Weights of a small sound classifier.
Model: 10.3M parameters, widths [64, 128, 256].
Training: soap at rate 0.002, 6600 steps, batches of 256, held-out accuracy 70%.
Data: trained on acted Russian speech (Dusha), 26041 training examples.
Rows from block 12 of a small sound classifier, named by matrix and row number. Rows with one number belong to one channel. Each number is 200 + 40 x the weight over its row's rms, rounded and kept within 0 to 999. All counts start at 0.
Before each channel's rows are labels from the 100 clips, of 14848, where the channel reaches its highest value: "peak in band" is the frequency band that holds the peak. Only what is clearly more common there than usual is listed. The data: acted Russian speech (Dusha). In brackets: how many of the 100, against the usual share in percent.
# convs0: first 3x3 conv (model.blocks.12.convs.0.weight, 256x256x3x3, each kernel summed), inputs 0-127
# convs1: second 3x3 conv (model.blocks.12.convs.1.weight, 256x256x3x3, transposed, each kernel summed), outputs 0-127

peak in band: 1000 to 2000 Hz (54 vs 25)
convs0.97,188,234,249,200,209,194,135,287,259,173,225,196,157,124,151,209,210,202,182,160,228,205,151,160,239,231,220,118,133,211,216,204,154,214,292,208,170,150,261,192,283,246,135,214,243,183,214,139,212,154,229,121,194,234,186,231,172,141,210,154,205,214,169,204,246,207,248,115,115,167,213,274,218,196,156,185,191,223,205,251,126,161,164,217,183,197,177,134,112,218,215,194,252,209,193,200,194,224,187,155,189,170,192,208,204,134,210,230,123,199,235,176,267,164,226,183,220,154,218,191,200,161,105,170,180,188,198,287
convs1.97,249,179,185,174,203,146,173,217,155,247,156,215,252,254,178,227,145,156,229,232,189,229,163,194,208,152,250,204,161,212,128,230,195,195,162,229,261,270,184,176,136,194,155,182,191,246,169,209,166,246,225,224,221,141,167,201,260,160,232,217,163,148,276,182,186,246,177,192,214,206,139,240,203,281,208,205,144,183,195,127,250,181,168,221,196,135,219,197,233,205,134,220,132,187,150,187,166,196,225,173,203,240,135,237,208,232,221,157,204,168,195,168,218,150,192,221,197,114,186,213,200,191,244,175,271,158,176,205

peak in band: 250 to 500 Hz (72 vs 25)
convs0.192,190,181,248,301,175,167,207,182,219,264,257,217,195,208,209,169,228,272,167,150,167,237,177,209,252,107,186,177,104,156,205,139,212,233,232,258,173,213,159,160,160,133,247,248,105,252,205,235,190,235,160,276,198,219,202,212,216,168,186,225,231,161,187,157,262,162,201,190,214,270,182,228,241,211,251,168,135,226,167,200,148,191,123,220,251,219,221,250,252,229,206,210,162,197,244,222,138,163,183,143,184,162,242,205,247,154,209,216,273,215,191,227,158,191,174,241,160,197,211,183,185,195,196,241,314,123,260,234
convs1.192,228,242,214,261,158,193,211,224,291,191,221,218,189,211,176,245,214,209,189,180,193,246,176,184,209,220,149,242,261,195,218,179,249,187,232,174,262,236,205,266,159,198,257,161,236,112,235,215,205,226,180,140,176,180,188,221,244,241,197,246,225,107,222,209,180,223,251,249,197,215,270,121,272,188,185,232,219,241,268,181,227,208,192,142,192,207,165,134,199,171,139,241,258,195,188,222,188,176,173,268,170,269,116,228,315,224,194,166,179,177,143,188,243,193,133,227,229,167,236,214,216,215,185,270,202,256,211,249

peak in band: 1000 to 2000 Hz (51 vs 25)
convs0.99,202,175,217,223,176,204,246,236,213,228,252,116,209,202,187,196,172,196,228,139,206,200,135,211,167,143,177,213,188,185,281,173,233,228,240,198,219,257,210,186,221,196,250,262,184,204,111,141,183,244,128,254,179,267,233,206,160,246,270,125,160,166,180,228,163,158,203,248,280,143,196,201,220,148,173,261,134,144,224,171,162,230,170,184,173,255,157,283,265,214,155,233,200,195,172,250,188,249,180,153,239,167,269,183,199,207,183,203,240,161,223,232,222,150,209,196,141,241,236,164,227,243,141,120,142,190,228,149
convs1.99,174,177,256,175,178,157,179,185,214,214,199,194,167,100,187,223,221,211,278,177,198,174,218,177,184,181,145,169,178,193,207,235,219,188,132,225,219,205,198,207,188,171,205,177,206,177,210,189,169,141,134,250,206,231,199,207,236,154,196,293,172,175,182,195,237,229,228,157,209,140,170,178,163,141,192,188,232,168,208,285,214,169,187,149,170,184,220,258,145,205,203,288,252,238,171,137,191,255,235,198,224,183,196,196,207,142,196,169,209,205,281,182,131,224,222,227,285,195,174,169,149,189,159,167,207,268,197,218

peak in band: 250 to 500 Hz (100 vs 25)
convs0.165,250,239,186,216,168,178,258,180,131,243,107,184,168,166,114,166,202,196,204,242,212,230,222,213,174,194,189,178,193,188,211,230,288,195,154,154,184,220,229,264,134,234,189,183,264,224,194,155,167,174,169,225,266,213,205,187,196,220,193,131,214,250,204,186,167,189,311,236,205,166,147,162,257,315,200,159,186,123,204,251,161,181,249,232,165,165,209,287,164,218,195,213,224,157,231,235,186,226,162,236,161,184,199,144,227,245,218,104,210,203,152,151,207,170,231,195,211,273,184,248,158,169,267,257,264,225,143,156
convs1.165,209,256,149,156,166,194,255,181,188,132,268,226,201,159,304,176,237,230,212,215,169,133,153,184,181,209,147,188,225,200,146,217,196,127,253,191,231,155,159,148,209,152,257,159,189,118,160,251,234,135,208,200,190,223,205,249,142,223,235,193,162,134,236,200,253,209,198,87,192,202,216,175,212,177,170,159,240,271,138,143,166,209,238,215,205,176,239,254,215,191,207,242,183,171,236,199,203,227,213,191,229,157,177,174,226,203,257,240,193,178,204,160,177,214,218,260,132,279,197,208,172,176,119,242,267,216,182,116

peak in band: 1000 to 2000 Hz (94 vs 25)
convs0.135,264,182,253,256,192,128,147,154,223,176,148,145,249,238,191,219,212,203,89,201,182,204,123,203,162,210,209,168,245,176,204,181,234,216,139,202,145,192,203,202,178,184,218,139,154,221,214,189,231,186,250,181,240,204,198,121,209,190,148,267,216,188,189,238,167,210,167,215,230,228,230,214,167,229,183,183,244,219,174,162,260,162,201,172,154,208,202,222,218,216,123,174,200,140,188,216,201,185,209,218,175,149,180,187,200,152,174,182,140,143,231,159,203,195,238,226,214,150,269,178,156,115,145,228,333,171,138,208
convs1.135,147,162,273,196,196,219,256,232,162,127,225,255,201,215,197,250,270,201,231,147,223,240,183,172,140,214,143,171,190,189,178,144,179,212,231,204,156,204,245,165,139,203,160,257,247,47,148,219,185,246,187,223,241,143,189,219,193,205,192,194,231,154,235,217,138,198,214,212,146,192,240,177,211,163,183,194,176,202,176,174,167,211,261,231,188,206,222,244,164,170,114,156,208,177,239,180,203,216,112,229,140,160,151,201,213,209,174,221,148,244,208,225,195,201,284,298,179,161,195,191,160,200,200,291,210,185,119,131

peak in band: 2000 to 4000 Hz (55 vs 25)
convs0.15,182,159,131,179,199,124,250,177,208,265,214,202,194,178,160,238,151,154,210,130,232,156,195,292,249,238,257,272,240,148,228,248,264,167,155,232,196,271,167,137,236,159,138,227,245,290,171,332,177,166,145,138,148,205,284,145,253,206,211,169,214,250,181,244,209,179,262,207,168,201,233,210,192,155,123,165,240,191,181,148,159,227,139,185,150,230,232,263,202,199,203,183,229,168,277,235,233,123,224,228,258,199,188,175,111,206,189,237,217,199,258,156,262,243,224,217,175,229,232,198,196,292,207,139,205,136,239,213
convs1.15,172,235,203,176,245,170,227,207,240,189,119,166,163,269,193,126,218,214,137,191,186,231,220,161,193,154,177,139,145,238,230,237,192,162,177,157,241,183,230,208,202,154,226,222,242,183,235,264,186,188,205,176,193,166,203,227,90,155,223,237,168,218,175,181,116,181,217,133,191,182,169,157,244,242,225,238,229,217,184,131,205,153,185,205,208,130,157,137,210,143,215,182,196,214,264,212,238,149,211,100,237,44,247,179,181,113,177,150,197,128,192,185,209,163,179,182,143,182,192,253,248,161,257,188,164,191,182,196

peak in band: 2000 to 4000 Hz (94 vs 25)
convs0.22,177,195,175,160,224,163,158,201,207,197,188,187,133,232,174,224,150,231,225,181,168,200,216,211,208,270,194,156,300,183,223,115,238,281,215,225,197,138,278,236,200,214,208,134,179,152,165,248,222,156,228,128,125,136,200,222,170,250,134,148,171,175,205,203,194,240,267,172,242,246,201,123,184,241,257,123,231,277,211,204,204,179,240,226,221,210,243,224,193,197,226,205,203,232,194,168,169,219,234,261,230,143,231,155,151,215,278,174,153,145,177,172,212,199,211,113,281,199,202,153,197,217,268,204,155,199,212,170
convs1.22,146,207,202,165,211,226,154,175,189,195,181,223,170,200,100,198,203,259,150,187,257,186,141,153,194,200,213,201,217,191,211,213,242,146,186,140,155,221,194,244,159,161,256,226,207,247,243,223,168,132,145,238,229,147,155,181,169,146,154,228,171,190,209,183,119,216,203,126,152,171,170,196,256,198,192,202,164,189,207,164,213,215,162,190,232,170,263,209,214,193,123,234,194,182,236,188,215,156,191,257,274,228,279,227,240,184,184,220,198,182,162,230,186,133,216,201,138,129,180,207,218,202,219,209,149,184,159,216

peak in band: 2000 to 4000 Hz (55 vs 25)
convs0.140,246,216,196,239,156,225,192,186,204,177,219,157,241,254,196,187,192,192,174,188,242,222,183,244,171,178,162,241,171,168,201,147,153,210,220,178,152,132,212,231,232,222,263,200,126,141,138,219,248,279,200,289,216,256,158,237,178,214,219,222,188,236,195,165,191,254,174,251,137,146,184,188,251,184,309,204,235,146,217,203,189,278,166,157,319,173,203,180,200,181,222,273,189,187,190,214,287,224,172,254,228,222,160,100,237,135,228,199,190,191,170,131,227,136,221,264,233,165,252,274,193,172,229,184,207,217,210,152
convs1.140,229,201,228,134,180,240,225,190,192,242,210,172,267,114,165,250,123,219,121,290,157,200,227,140,221,196,248,181,211,173,153,166,220,180,175,116,178,195,204,192,168,191,231,200,196,162,227,207,217,217,166,166,207,176,243,217,188,153,196,146,198,150,203,219,207,193,184,198,239,163,275,156,165,196,262,111,193,280,190,251,207,147,203,167,224,201,177,131,125,194,133,211,200,174,221,208,156,217,242,274,154,223,201,241,204,200,247,194,232,117,209,267,92,205,214,194,155,230,213,126,159,223,162,196,158,182,238,114

peak in band: 250 to 500 Hz (79 vs 25)
convs0.65,222,242,187,195,192,234,149,170,208,241,171,192,156,208,167,196,179,172,126,120,104,269,213,178,193,137,219,152,212,302,250,145,165,171,59,202,222,216,165,233,149,126,183,186,216,144,203,206,164,175,222,159,194,171,199,238,198,136,213,205,153,178,219,183,205,184,193,154,133,176,167,196,142,230,108,235,248,257,197,189,231,240,245,208,192,183,206,270,200,170,218,208,143,217,254,266,117,204,245,123,211,220,230,208,168,188,197,267,181,186,317,182,168,197,178,205,248,88,172,170,181,187,83,215,234,170,186,140
convs1.65,141,196,146,151,200,130,247,194,177,127,234,186,197,184,299,179,221,201,165,264,223,154,189,254,172,150,180,234,129,191,202,146,231,185,258,188,273,147,178,193,205,165,147,220,241,118,189,197,200,139,185,180,222,199,210,269,144,172,202,177,132,245,295,175,184,204,243,212,208,126,153,148,172,208,152,186,224,223,199,247,269,183,184,112,169,285,171,237,149,181,233,209,240,209,210,136,242,132,180,232,124,248,251,241,167,205,151,175,264,135,206,309,209,121,172,189,222,150,181,167,200,207,201,236,138,159,176,171

peak in band: 2000 to 4000 Hz (81 vs 25)
convs0.211,161,269,257,225,226,216,243,118,116,253,209,222,158,246,214,138,177,174,188,166,205,250,138,183,194,198,212,187,181,236,236,196,181,163,124,225,167,233,162,245,194,169,162,180,108,147,207,207,113,181,227,101,219,192,267,168,169,203,273,166,189,213,249,193,216,208,210,185,141,223,215,194,315,210,177,271,182,195,183,130,169,191,198,235,233,184,131,174,248,183,212,253,192,181,209,246,225,171,190,134,221,198,312,193,176,224,133,171,166,179,181,203,181,176,192,209,157,167,224,240,194,221,90,234,202,195,165,150
convs1.211,246,219,145,205,184,214,198,187,241,194,157,238,197,158,186,250,239,222,270,209,211,195,209,184,147,153,121,192,211,238,222,163,183,177,263,259,201,181,218,229,157,131,188,175,258,123,263,196,133,176,165,162,185,214,190,267,230,171,274,247,218,217,226,169,281,159,293,282,228,240,258,168,196,135,179,164,196,224,191,225,240,281,204,145,243,229,160,191,151,186,160,178,178,183,196,150,182,240,284,276,184,201,192,230,192,226,248,156,245,217,276,222,207,233,158,281,199,202,251,214,221,207,267,216,251,217,189,197

peak in band: 250 to 500 Hz (100 vs 25)
convs0.52,213,169,161,184,246,173,175,201,298,172,244,157,238,282,259,214,250,181,197,202,137,202,166,192,227,274,186,177,208,136,182,138,190,191,211,173,125,218,259,200,176,197,177,234,287,246,158,164,215,125,168,209,253,189,209,192,216,176,158,158,227,223,176,221,196,180,250,203,141,152,157,214,164,176,171,235,197,177,190,207,277,210,134,244,128,217,187,161,184,271,177,188,165,195,194,178,135,180,153,168,180,193,237,188,206,176,180,214,182,67,193,304,252,182,238,288,192,138,224,203,186,182,226,183,191,191,202,201
convs1.52,152,163,203,209,193,126,185,197,176,88,198,231,189,181,178,168,177,139,193,180,227,250,249,146,268,247,225,207,318,174,192,220,223,197,190,214,148,167,223,125,161,223,130,199,233,261,205,265,260,165,250,228,236,197,172,259,239,234,221,192,138,206,160,246,121,198,246,150,255,236,222,195,235,221,172,243,244,201,190,204,203,180,225,168,180,133,266,240,244,168,220,231,169,201,227,259,200,202,100,217,149,218,226,180,160,75,184,175,186,251,145,215,146,159,191,233,203,176,145,139,201,212,236,242,216,184,156,225

peak in band: 250 to 500 Hz (99 vs 25)
convs0.67,226,218,121,188,159,227,184,201,207,176,193,267,188,230,151,202,231,213,224,216,188,252,190,251,246,142,269,168,171,158,208,241,153,194,169,148,136,136,172,189,241,171,183,191,246,174,201,239,161,155,162,118,144,177,238,170,139,234,205,128,163,226,194,162,229,275,169,156,210,146,153,100,219,217,225,286,233,184,172,191,203,208,120,187,185,204,190,201,227,186,183,130,123,157,195,227,143,227,149,199,205,225,208,222,152,170,242,242,140,168,174,269,189,211,190,212,181,209,177,166,218,162,192,182,163,132,190,91
convs1.67,252,204,205,229,230,228,154,99,205,177,227,225,197,182,166,192,266,225,164,171,236,186,142,197,189,162,189,205,210,273,205,159,183,224,240,232,200,195,244,196,219,213,296,192,208,198,326,228,213,133,192,218,219,205,201,220,187,171,312,237,194,184,276,122,215,205,221,283,308,218,249,179,187,195,131,205,212,203,229,214,216,208,203,181,249,245,189,251,171,164,254,195,198,207,194,175,218,193,144,185,184,157,252,119,186,170,178,213,204,204,148,247,196,217,205,192,131,219,242,187,211,231,190,221,140,199,182,267