A small sound classifier, trained from scratch.
Data: trained on acted Russian speech (Dusha), 26041 training examples, 64.9 epochs.
Rows from block 6, named by matrix and row number. Rows with one number belong to one channel. Each number is 500 + 40 x the weight over its row's rms, rounded and kept within 0 to 999. All counts start at 0. Numbers have three digits each. After the name is the row's rms in percent of the matrix's.
# convs0: first 3x3 conv (model.blocks.6.convs.0.weight, 128x128x3x3), inputs 110-127, a 3x3 kernel for each
# convs1: second 3x3 conv (model.blocks.6.convs.1.weight, 128x128x3x3, transposed), outputs 110-127, a 3x3 kernel for each
convs0.54 098:486613508485576492456524520421459533532536512479443518486442503520503538505505504490452534497449494513595513528534523512504579445485505471509472452467497498487486473431456511501461530470527582487504530481476468536561422499513497537462413440514524449497583510488501490490539554523546456495490481468600398488502515411523514490518436458533476533513478433468538450481511510467519479428526575529464492494463530457423535488508581423555522467516498440489438515533485498553516487470478459509483
convs0.55 098:468533528519467488589511481541591524485479491384581557467517456478513540576544501497519547513507499500531493534492495466531516582454413591489482482457482501531558518492516499417452519586474482491548424490480499466476475508495496548549541514542465477459488459557459495499454505503510453509523484497560458455510483452494516442485512500465488506498457546497461469556426509481498501472505537517522429567540456511519463494548499436458458513532555587491507492474402488516530529520509525510595
convs0.56 104:544472534492486404525486517511483439474537573503458527499450570557431602512492509467475495603465509560535624467547436494533495601545439504458465450482502503483461512518498504442528513465475433525518458445450502495490476472449474536463424453494508493506458475526584438512543450506498496518567512458490523509539429489548434479500520457492509492515545468531473454497468484555522507486526492499420459445583573514517481538494456542461563520465521475544475546567526486554455478521508531494562
convs0.57 098:450561489511517542509521561484424541522508580488512476436506511510477478466525462449484484483574490474470549436444491561462449454455483478490588539496497438541449454489481496482468487497470544505482479439473469498546442563545481571525517499525564539477455517515464522485499433497532448504466505514531481546509525483508488457499527575547476447477456420493521433538555523471505605534492485533513467484565478537491536555483553446531484481485498480464451488500517430515453418574529505532460
convs0.58 099:465511506557590461464534445528515484441499505525488485439524502455521416578476442469492535530548563568559539489512514490476534450479484484487486442516530383484499512493493489443434522557547568472557501490560586492406500533421449468501488535499481526536457575496493512457574535461590571491470535522420547515557524488456454551516509489407494495450548523493497525488498477553417481463477507448498451576461472476545492477535440541450544505436432467510545463495501556533494549586496526492488
convs0.59 099:509520525493537469556504440515505517559536528497568501351553506491511530503418491496487498501404476428449480443485489396477476498555512516495515457476552503501438490545515517560504515504494528471513533411475507563509545521478553555444434462507515564457500473497534553528508524486529487437470471521465494514478506511565553535513556461517397489510533402520549530434494503490513489451500563524458502409532577526489508487482549431527463512516511506512498470462543527521503492484576511478479
convs0.60 107:479465501438520509483422537550607452458559529463547517456475507486497547521542382511480473494558466474471503476450547543480533531540424471468551441447511553455438551531493554525455480546530465498521511496504523544516494490554556502434461462550584600530520462500438460487488529525448521576511472455523497515476497518476513540467495423554486546496478503530514467466499504608508448420476542448512501513539455424494418580500493618465392506494558503504521496563487492561525406441451523417526
convs0.61 099:426509470534504484506426482530494481540528475493567565482526506493455466419539419364529522454496456489483491507503560562464431548452520556509422466545474481523445482491439527482494531512523465480451503498572451450519549493523420468537462446562479603524431462519447485523435480499488500466516399491474453531449433523448479512480491467510488497460447547489439523483494405519506484538524477522475569479519482516546538525454474487508558474451441551517433521574417595455508626452510464526575
convs0.62 102:477423482500564470459504466546469486608489562486506493484548425479505468442548483515464438562479492459538542443462477462495390450550490472444480508532427555464477533487435482465536495593501505500504435519517504543460554534521408559528439517448525532462499439543517544478525494471389520467532458457562485451480488512567512524481487445420501488481487516523472446518492539483480452569523508532507527564448482460504485570512433569489523456469534512438481593503527510539558501466449460506480
convs0.63 095:477406487502495526564480536515570499501449543504499437482574508470503567448517497492483466551517502534513514536535519444467495535520516558435479573414406504510476505551480534521534478545449476546406430589488462509462460513522489481454475481435481570509460500564543511464547478505532545440418527546560580531437496498493543445541462473526481516583579456520499513508475533577480620554494412566483492542441483430491507442470545499505556506445570481468483575543469494443473515434545467505488
convs0.64 106:531516524477610505553416470493468508475491498520447498497454520476517563452548528471518497463525493373461503534480516556414422508548502445444537524520516522519480467560501421498557486506482468454542491502547454530519543509533496513438512484493493462492505534506515473501457466489517532525483474491448479565513499509492487463519476485538479539437523465463505522488494427396497556475563475506467536491483533568395444410440456479505482476459491463532468423520439525527481606475477416435558
convs0.65 099:476491513461474550507438518537484477530488574533479472479473424551595491583473488446510490412515502556485455487511516498369486587534539520529477609427463565438486490498481510552521449487501453498533478503516423478507472503531421497556505476522512446532468507440476593540506496532503546572513521519504544472526485444471530462552549581487428538509440461512545509528518449484483465476499518581480492501437446516488569493547544480531479477417565493481534518502529552449492506458509479467534
convs0.66 099:506475528496521521513538499553455476475578546379405532536521535459488511503491517544546523525498504478496534585505503465470496513561438465470426433463411493486508491541482422503444581573516558507515459503465547455560494545440469451487565435465452498498495531490502515488480499553491539496425590410544526462495463477487572539499494452491416502413487527505537550538505521544420434511485463461423477523440518503535514482534497451499484483453516464571506553474499469499566474488564506462580
convs0.67 106:497505586548511492445506428520487443472591496525511529409566528504531493468512588430472491491505455461494514483476471543465474497503540565528490528500510446545479504546461584506478428500544473443486546485516541469516469473455469495501538476475492493501526469588502516490562505527517448455482451448504453460564514478455502514507460529501494538574454442485493539515569524448451459522526417451462497500474509495489492538438494432515498432557490512462434516499448458479518496542498507594495
convs0.68 102:554482533494514532538539502488536531601465448437467501581475482539493472510499501532447457539571492616534548511454453497558497483498507496461478458424540502585482512488609437535475475549507510500463475526489476462514527543496449539497518456508511514518503566479453452492462582556434500568543580487498485543469468562541518499519485538526487513437510518450443474499518468459448502556439523438491487498524478482528527497476504525528499509448531478438515439596459478538450479510499465509539
convs0.69 099:502530517470502509531495523471459522429519494522530445400506459438517546467456458572513474478458512431658589460498472458564540512479496520549444490446451503497463568531499494561550487423460511482506468505462511524533540542522556443453466476567507516512473551473457453506508435450486544478577490556488504508509521487472463545586505454511492549490527401497564583545466454538492470461537520543527506503508484509482453508510525463507509547469438470447473523536449506510523529493526423492561
convs0.70 100:598517601481516597524547538499508481483536542537481512488492430501517505451494515507504490562468482515556524511519515489510518473548485548558507535421493448471504605547474514562496423467438498540543494546523519562469466500534521474511476518484383540450556534450548513542566534610522521520428453531504457495444540579487547511462441563481467440489455532510454565530574509538504497494524490470481519469498486518545521443550514511563442562499488498388418476475473541530496507507514605483474
convs0.71 101:506542478541441549497525471532567511531459520564515516494436556552507458516496448535529572439510514489513522481549535468578454500493526496396505494504503451497481477499485508503508534540504484456445536468462548479442533554448504502490510551461455498492545488565580549511430494438463484506435512473461522519507431457455526469535502525492491460507478544619521535516514397467552503584454508565446495499529505482516492475517533488576528538588472558510564509487479517437498562517550569479480
convs0.72 099:449467533533490514453512515510519627563464474439452533500515572550476490466501519418528485451502489481467554458460552547458533531551484459443551458480472472557483556477505481569532539517455508494495417473549521560547524507416516552561433457549537497488481493550483456434433592534556555520549508457484440558503497445526506431573469531530534477521504548487524509535467510452516480511436465462524544514528515592495588487506544514477481518540453478463578446519524476525494532517464539498474
convs0.73 100:413451571495499502489494447448497507518518457483567525515466527505492474515588513488506406487529459471448520381557536433544444456539534454564428547437516520479481546539506501548509469544475499543499446414463535538502457541503532547505533511507450512412434458468533568516440518484504523558481473460515497493485523536601462516515497496514475516570434445486543500433531500547436532515447465483477521542529545500486518512499533522448504509516561499469543564477546545463473513492472447479507
convs1.54 100:500459506542543497473534561491519459525578434462490544526521521567511498489519597526491512486493536490458475459533461491560532495481470483493469487545544477470502521538461479537472540498489510454473469561514453454540602488518481519540497466504520514486498486544479459517575505597489442494562488500528523477573409484443495508438487505495459510472431584511527490503548469449484518477576490468458531458542506527527524517588500510428499507590519513553556541513480554525483547543518532531500
convs1.55 096:483563583505413536461477519432481538514545496510512484484481547445507503469506533442484523548487433466537468552509529557536430499456476498455453476543493452474486478507447459503459452530560441509518508427412515478511485523507511559498423570500504473507512518509453552489562536520441472489509522495542550498502535515489511505444576522546518402465457564464486500470535528498493516433454481576458510506504452565487555562470493506517500488568547525514554501463481548461552434480455519518526
convs1.56 104:468506487534526436472457482513548514550492503447463496462503466420606495572563459447462515546523497453525501552458469524503519449519476544435506448459437532490560536481516486496474511540468409482501556539500438534506570459442554489439468479533487397464521466491461545389485551536476517453460393474446506549518517469501466495501454529474547517444558420477500481490496524470517523460487549501518415476430458382498508455485430483500504479512484471489478501512572514506521505515499459486544
convs1.57 097:493493465487475445508459451593544521447497513486464465524444471513454544520442576538493475473477438513497384479509467442513461508534481515488502454474483532423448521472468470459568453494489470489471417530504458484515461500526480460530485482448535540497511487564537539546422540569536472467496562471512504526528457457455501527572447563534511538505472434601473517469480532543487497568503544484508419455566471550447553497488486462540482500546519505472477520451475510454520537513548476555447
convs1.58 102:438483525446535462443529566495448442499478526461487448573556471546463478453427590601481489596508453519476495510523466468488513466525463504523485478466476512429583516479614493467505458492549486506554452518439520476487463516530488479480547475499537491522450483490418478473504453489463480508432455463515494480467545485502521480443479488501476477524499469501497558501505535552513499559504506485555531524499494543478489522523560552465550464476533520464472523473530400483544518561535460608434
convs1.59 098:571487535507486495501573597458485577593539409472477489547450439547481485515517487500595425489471511498460437573581467426447522537483473397496541473486440500509480509592495533461417492504515482491535438507522508449513494522493493498503495518468566455535496496433529526549577511519476472490480480449507497488531567512552495495447475489521471455561522476511483473468455482495505524538483440537493640452460422446450459549523516497514465554601481461452496561561451500556481525419454493438533
convs1.60 103:536450497523509490439498523473466548416496485555514402546505568486565555523473481475505514496537496566561511451505479474501512531424557498464501443460513503515579505557467518543496528526589519510495537549498496470477537468553490535510552488510514520504517463545466524543505397566453496470532496499512533497460548498468465450541523499469520537530518505574561478445471537516466500568472494501476518463426404485460508497406535473496538409453544495457457532469483539526509478415438537518564
convs1.61 102:500499523512475474397614472363533505465489522516491533520446586456555556402496537421418457463518527567443529528522504452547505439586548520494436463519467443573464571525480500512528538507507515455505516509494437504451475491473547528531501471554515516516490470497476492518474471523432469481495405440567488525542502516443522530549538535524541474438475518536558495490459496505469558531418545546426482504557433528541447506466518502518454511570531468508490497497454507486504484489503547498517
convs1.62 099:581496510503535488414497480509540534566457437503561513501489544480469538484474510546494539503539495467483547541543535484429457491458507457467445474453554452571450523496528481479535485441481578481489474486497528513459483434598561461488585543499507470505474462527478542481519544486432468518450500492520496535507506537403635473528484527485488565488551503439540522511510487460452473524541476520551450404542434500541458508538480525513493428464574546471530509510507555490494533436485498452559
convs1.63 097:528605443477476560445523564469545505480493516506515500455523503522517504543502481488548489536538494452500483518528569497481554495493549465527560486510460514542493531518541478478484491619514496435511560527482434499564495471466543468490534428518491490494533436497499480433443458536603460550470527456536506507517564412451553549498502496497532551536486511524486531456547469456476399511474517547525473417435504487542431484506535494505535512491547524537540490541502495463558431526474503492461
convs1.64 100:481478496483484465477511410533517573580464521480518477418571491463569570501526477497493461508507502516549598603482457540462491545589498448531501434491471527501442492443481521549559543529382512481501543595528451478423481503448526478527503540589573488489434553522514507495544457499464537425535507519521564493504587455592518544554542493488589503478500552502544466453466511481449457511491442488509555516492478441528440539578445484435506546514467539466469582454410513470481472452496488531537
convs1.65 099:463471587429473526504562452511581566459498475407550538451535475537466467517411579508498420483465424493530476480586528490552539423480515534502506404513534473471449487555487464534475548455507496420503521558494463453463483486502518553550526598509471481470537458491516410459535515560451499536522497562525555487458418496517544544469468511553473504504493477514534485478508499535501526536427499473445471472494506380583471481458491534503568550525535492524451526498449466438523504484521547523508
convs1.66 102:500484541548557518504437491531499470466498429486562496451463443456481480448502471540456440515459489490553513437496442451506494497462529550492491523483450456456498489534555485568571460560537511446452479486515479482544475519461468546472493456557497517511516479556516501430453518547502538400463439556490502543517498508478519518535476550532432487449520466510491503475517464561442454499526544457503467448489497473579469482477461520492471537540502461506472495471499521478566419404506478522483
convs1.67 098:464487549502442452513434505595549486485482472452502509523563479561450488448506523510552530492496524492497531493480474545553554516498453521487436537491483513504526568482490487491506511478497472557476461470507651561501540562553418518555518556536516515439515550557500535442506490469439542526536500540562576487517417431442516541475538555538491462438472580511507452568493515530471465493452485569479506533480483585421578520519483479505516477489404531600511516586489506487496461508536483526523
convs1.68 103:546454408514491580529502493541485499445554575502495597490490525474496510479486595515497594478502490494512473428531521515509496603498478509476517532485506487503461498484541489492455492449574579452432458538521486553531478456490570486511538556523563493499531502461538457471452461644558535497488410431496492531544533511553473481502489483496508520452472494526541454454448498541467536467532511497436510544472501420543472537477493454534490407502426525454487644478552495459452519499506464574529
convs1.69 101:490496480493497516470551516508467508594497448523551459459494522528519520630409497468492450506460477431528464557527580500509472469608522523490502456484504517527476552510485484577536475475561564458474473465517523452507490446531468546483454466602502501462551569451451430514593552530538490482465494552473465436470494497522574471502536491544428509449560573457485533486432411544515492504477436485531440493507456544549474476485478494534534514504459477593467482513641473422514497474516478517534
convs1.70 100:498486513600534505543439600524519474474466544458491548487475497533511417487527497475556509481479481499517493455485463451542538532568571448482440532480582461504502460471511424424541514507566490502534415427506574473491428477528595484455497468544404506477542483492520484464474495508509437527488455524547530543468478476486509453508477457482443455533528471436480449506529482490489499412452469421485390542475457461519463525459487484547556478499489468512538495528445436541468469459429493471539
convs1.71 101:589426515578498435469430576515426454480462493478482503492541561524489514518499440483501494450501534403577600481504459544517484459501452476458467497551474543498509482493453520503489505488504536484508483487452505447480469474452486436573507514463502538544558486510502510505450527518502425539431462532483492531483529435533437517464472537462482494527434565555499566442478520450486549474489506461510486438556531521469443503486483501530432492500513534459579457544560500552523440566473502457526
convs1.72 096:479585542479457537426490492466453485502494431423449593499499542493459518498486519479417488533505435445530434529532543547534413436516485493532534465535527524517475473501459494458470513547468528526519498481541508527478507536469513520527469590559470492440540492481555473505505461486445450465475547461529510485481451458494496438473507445531452475436503460499548520462470531506493513581535521504500502521543570474465506469473449505442507524471476485467570468465549498532512471537493494568463
convs1.73 104:523426501539437495491455475518453465478473424486494499642472493570491471576493546519512511441487512537448547518492549495543574515481484518484533533451457541475435515488562512463482493514479512495500436504494533474561566536592500483490543486465485503526491444460469542514545458482553486496411501481421423477492529505430488485398541574488458560465490490503468472501484505518578504458468495458500468510471480477472477444536525539490555493534525540465483507454501499490483536472527513503502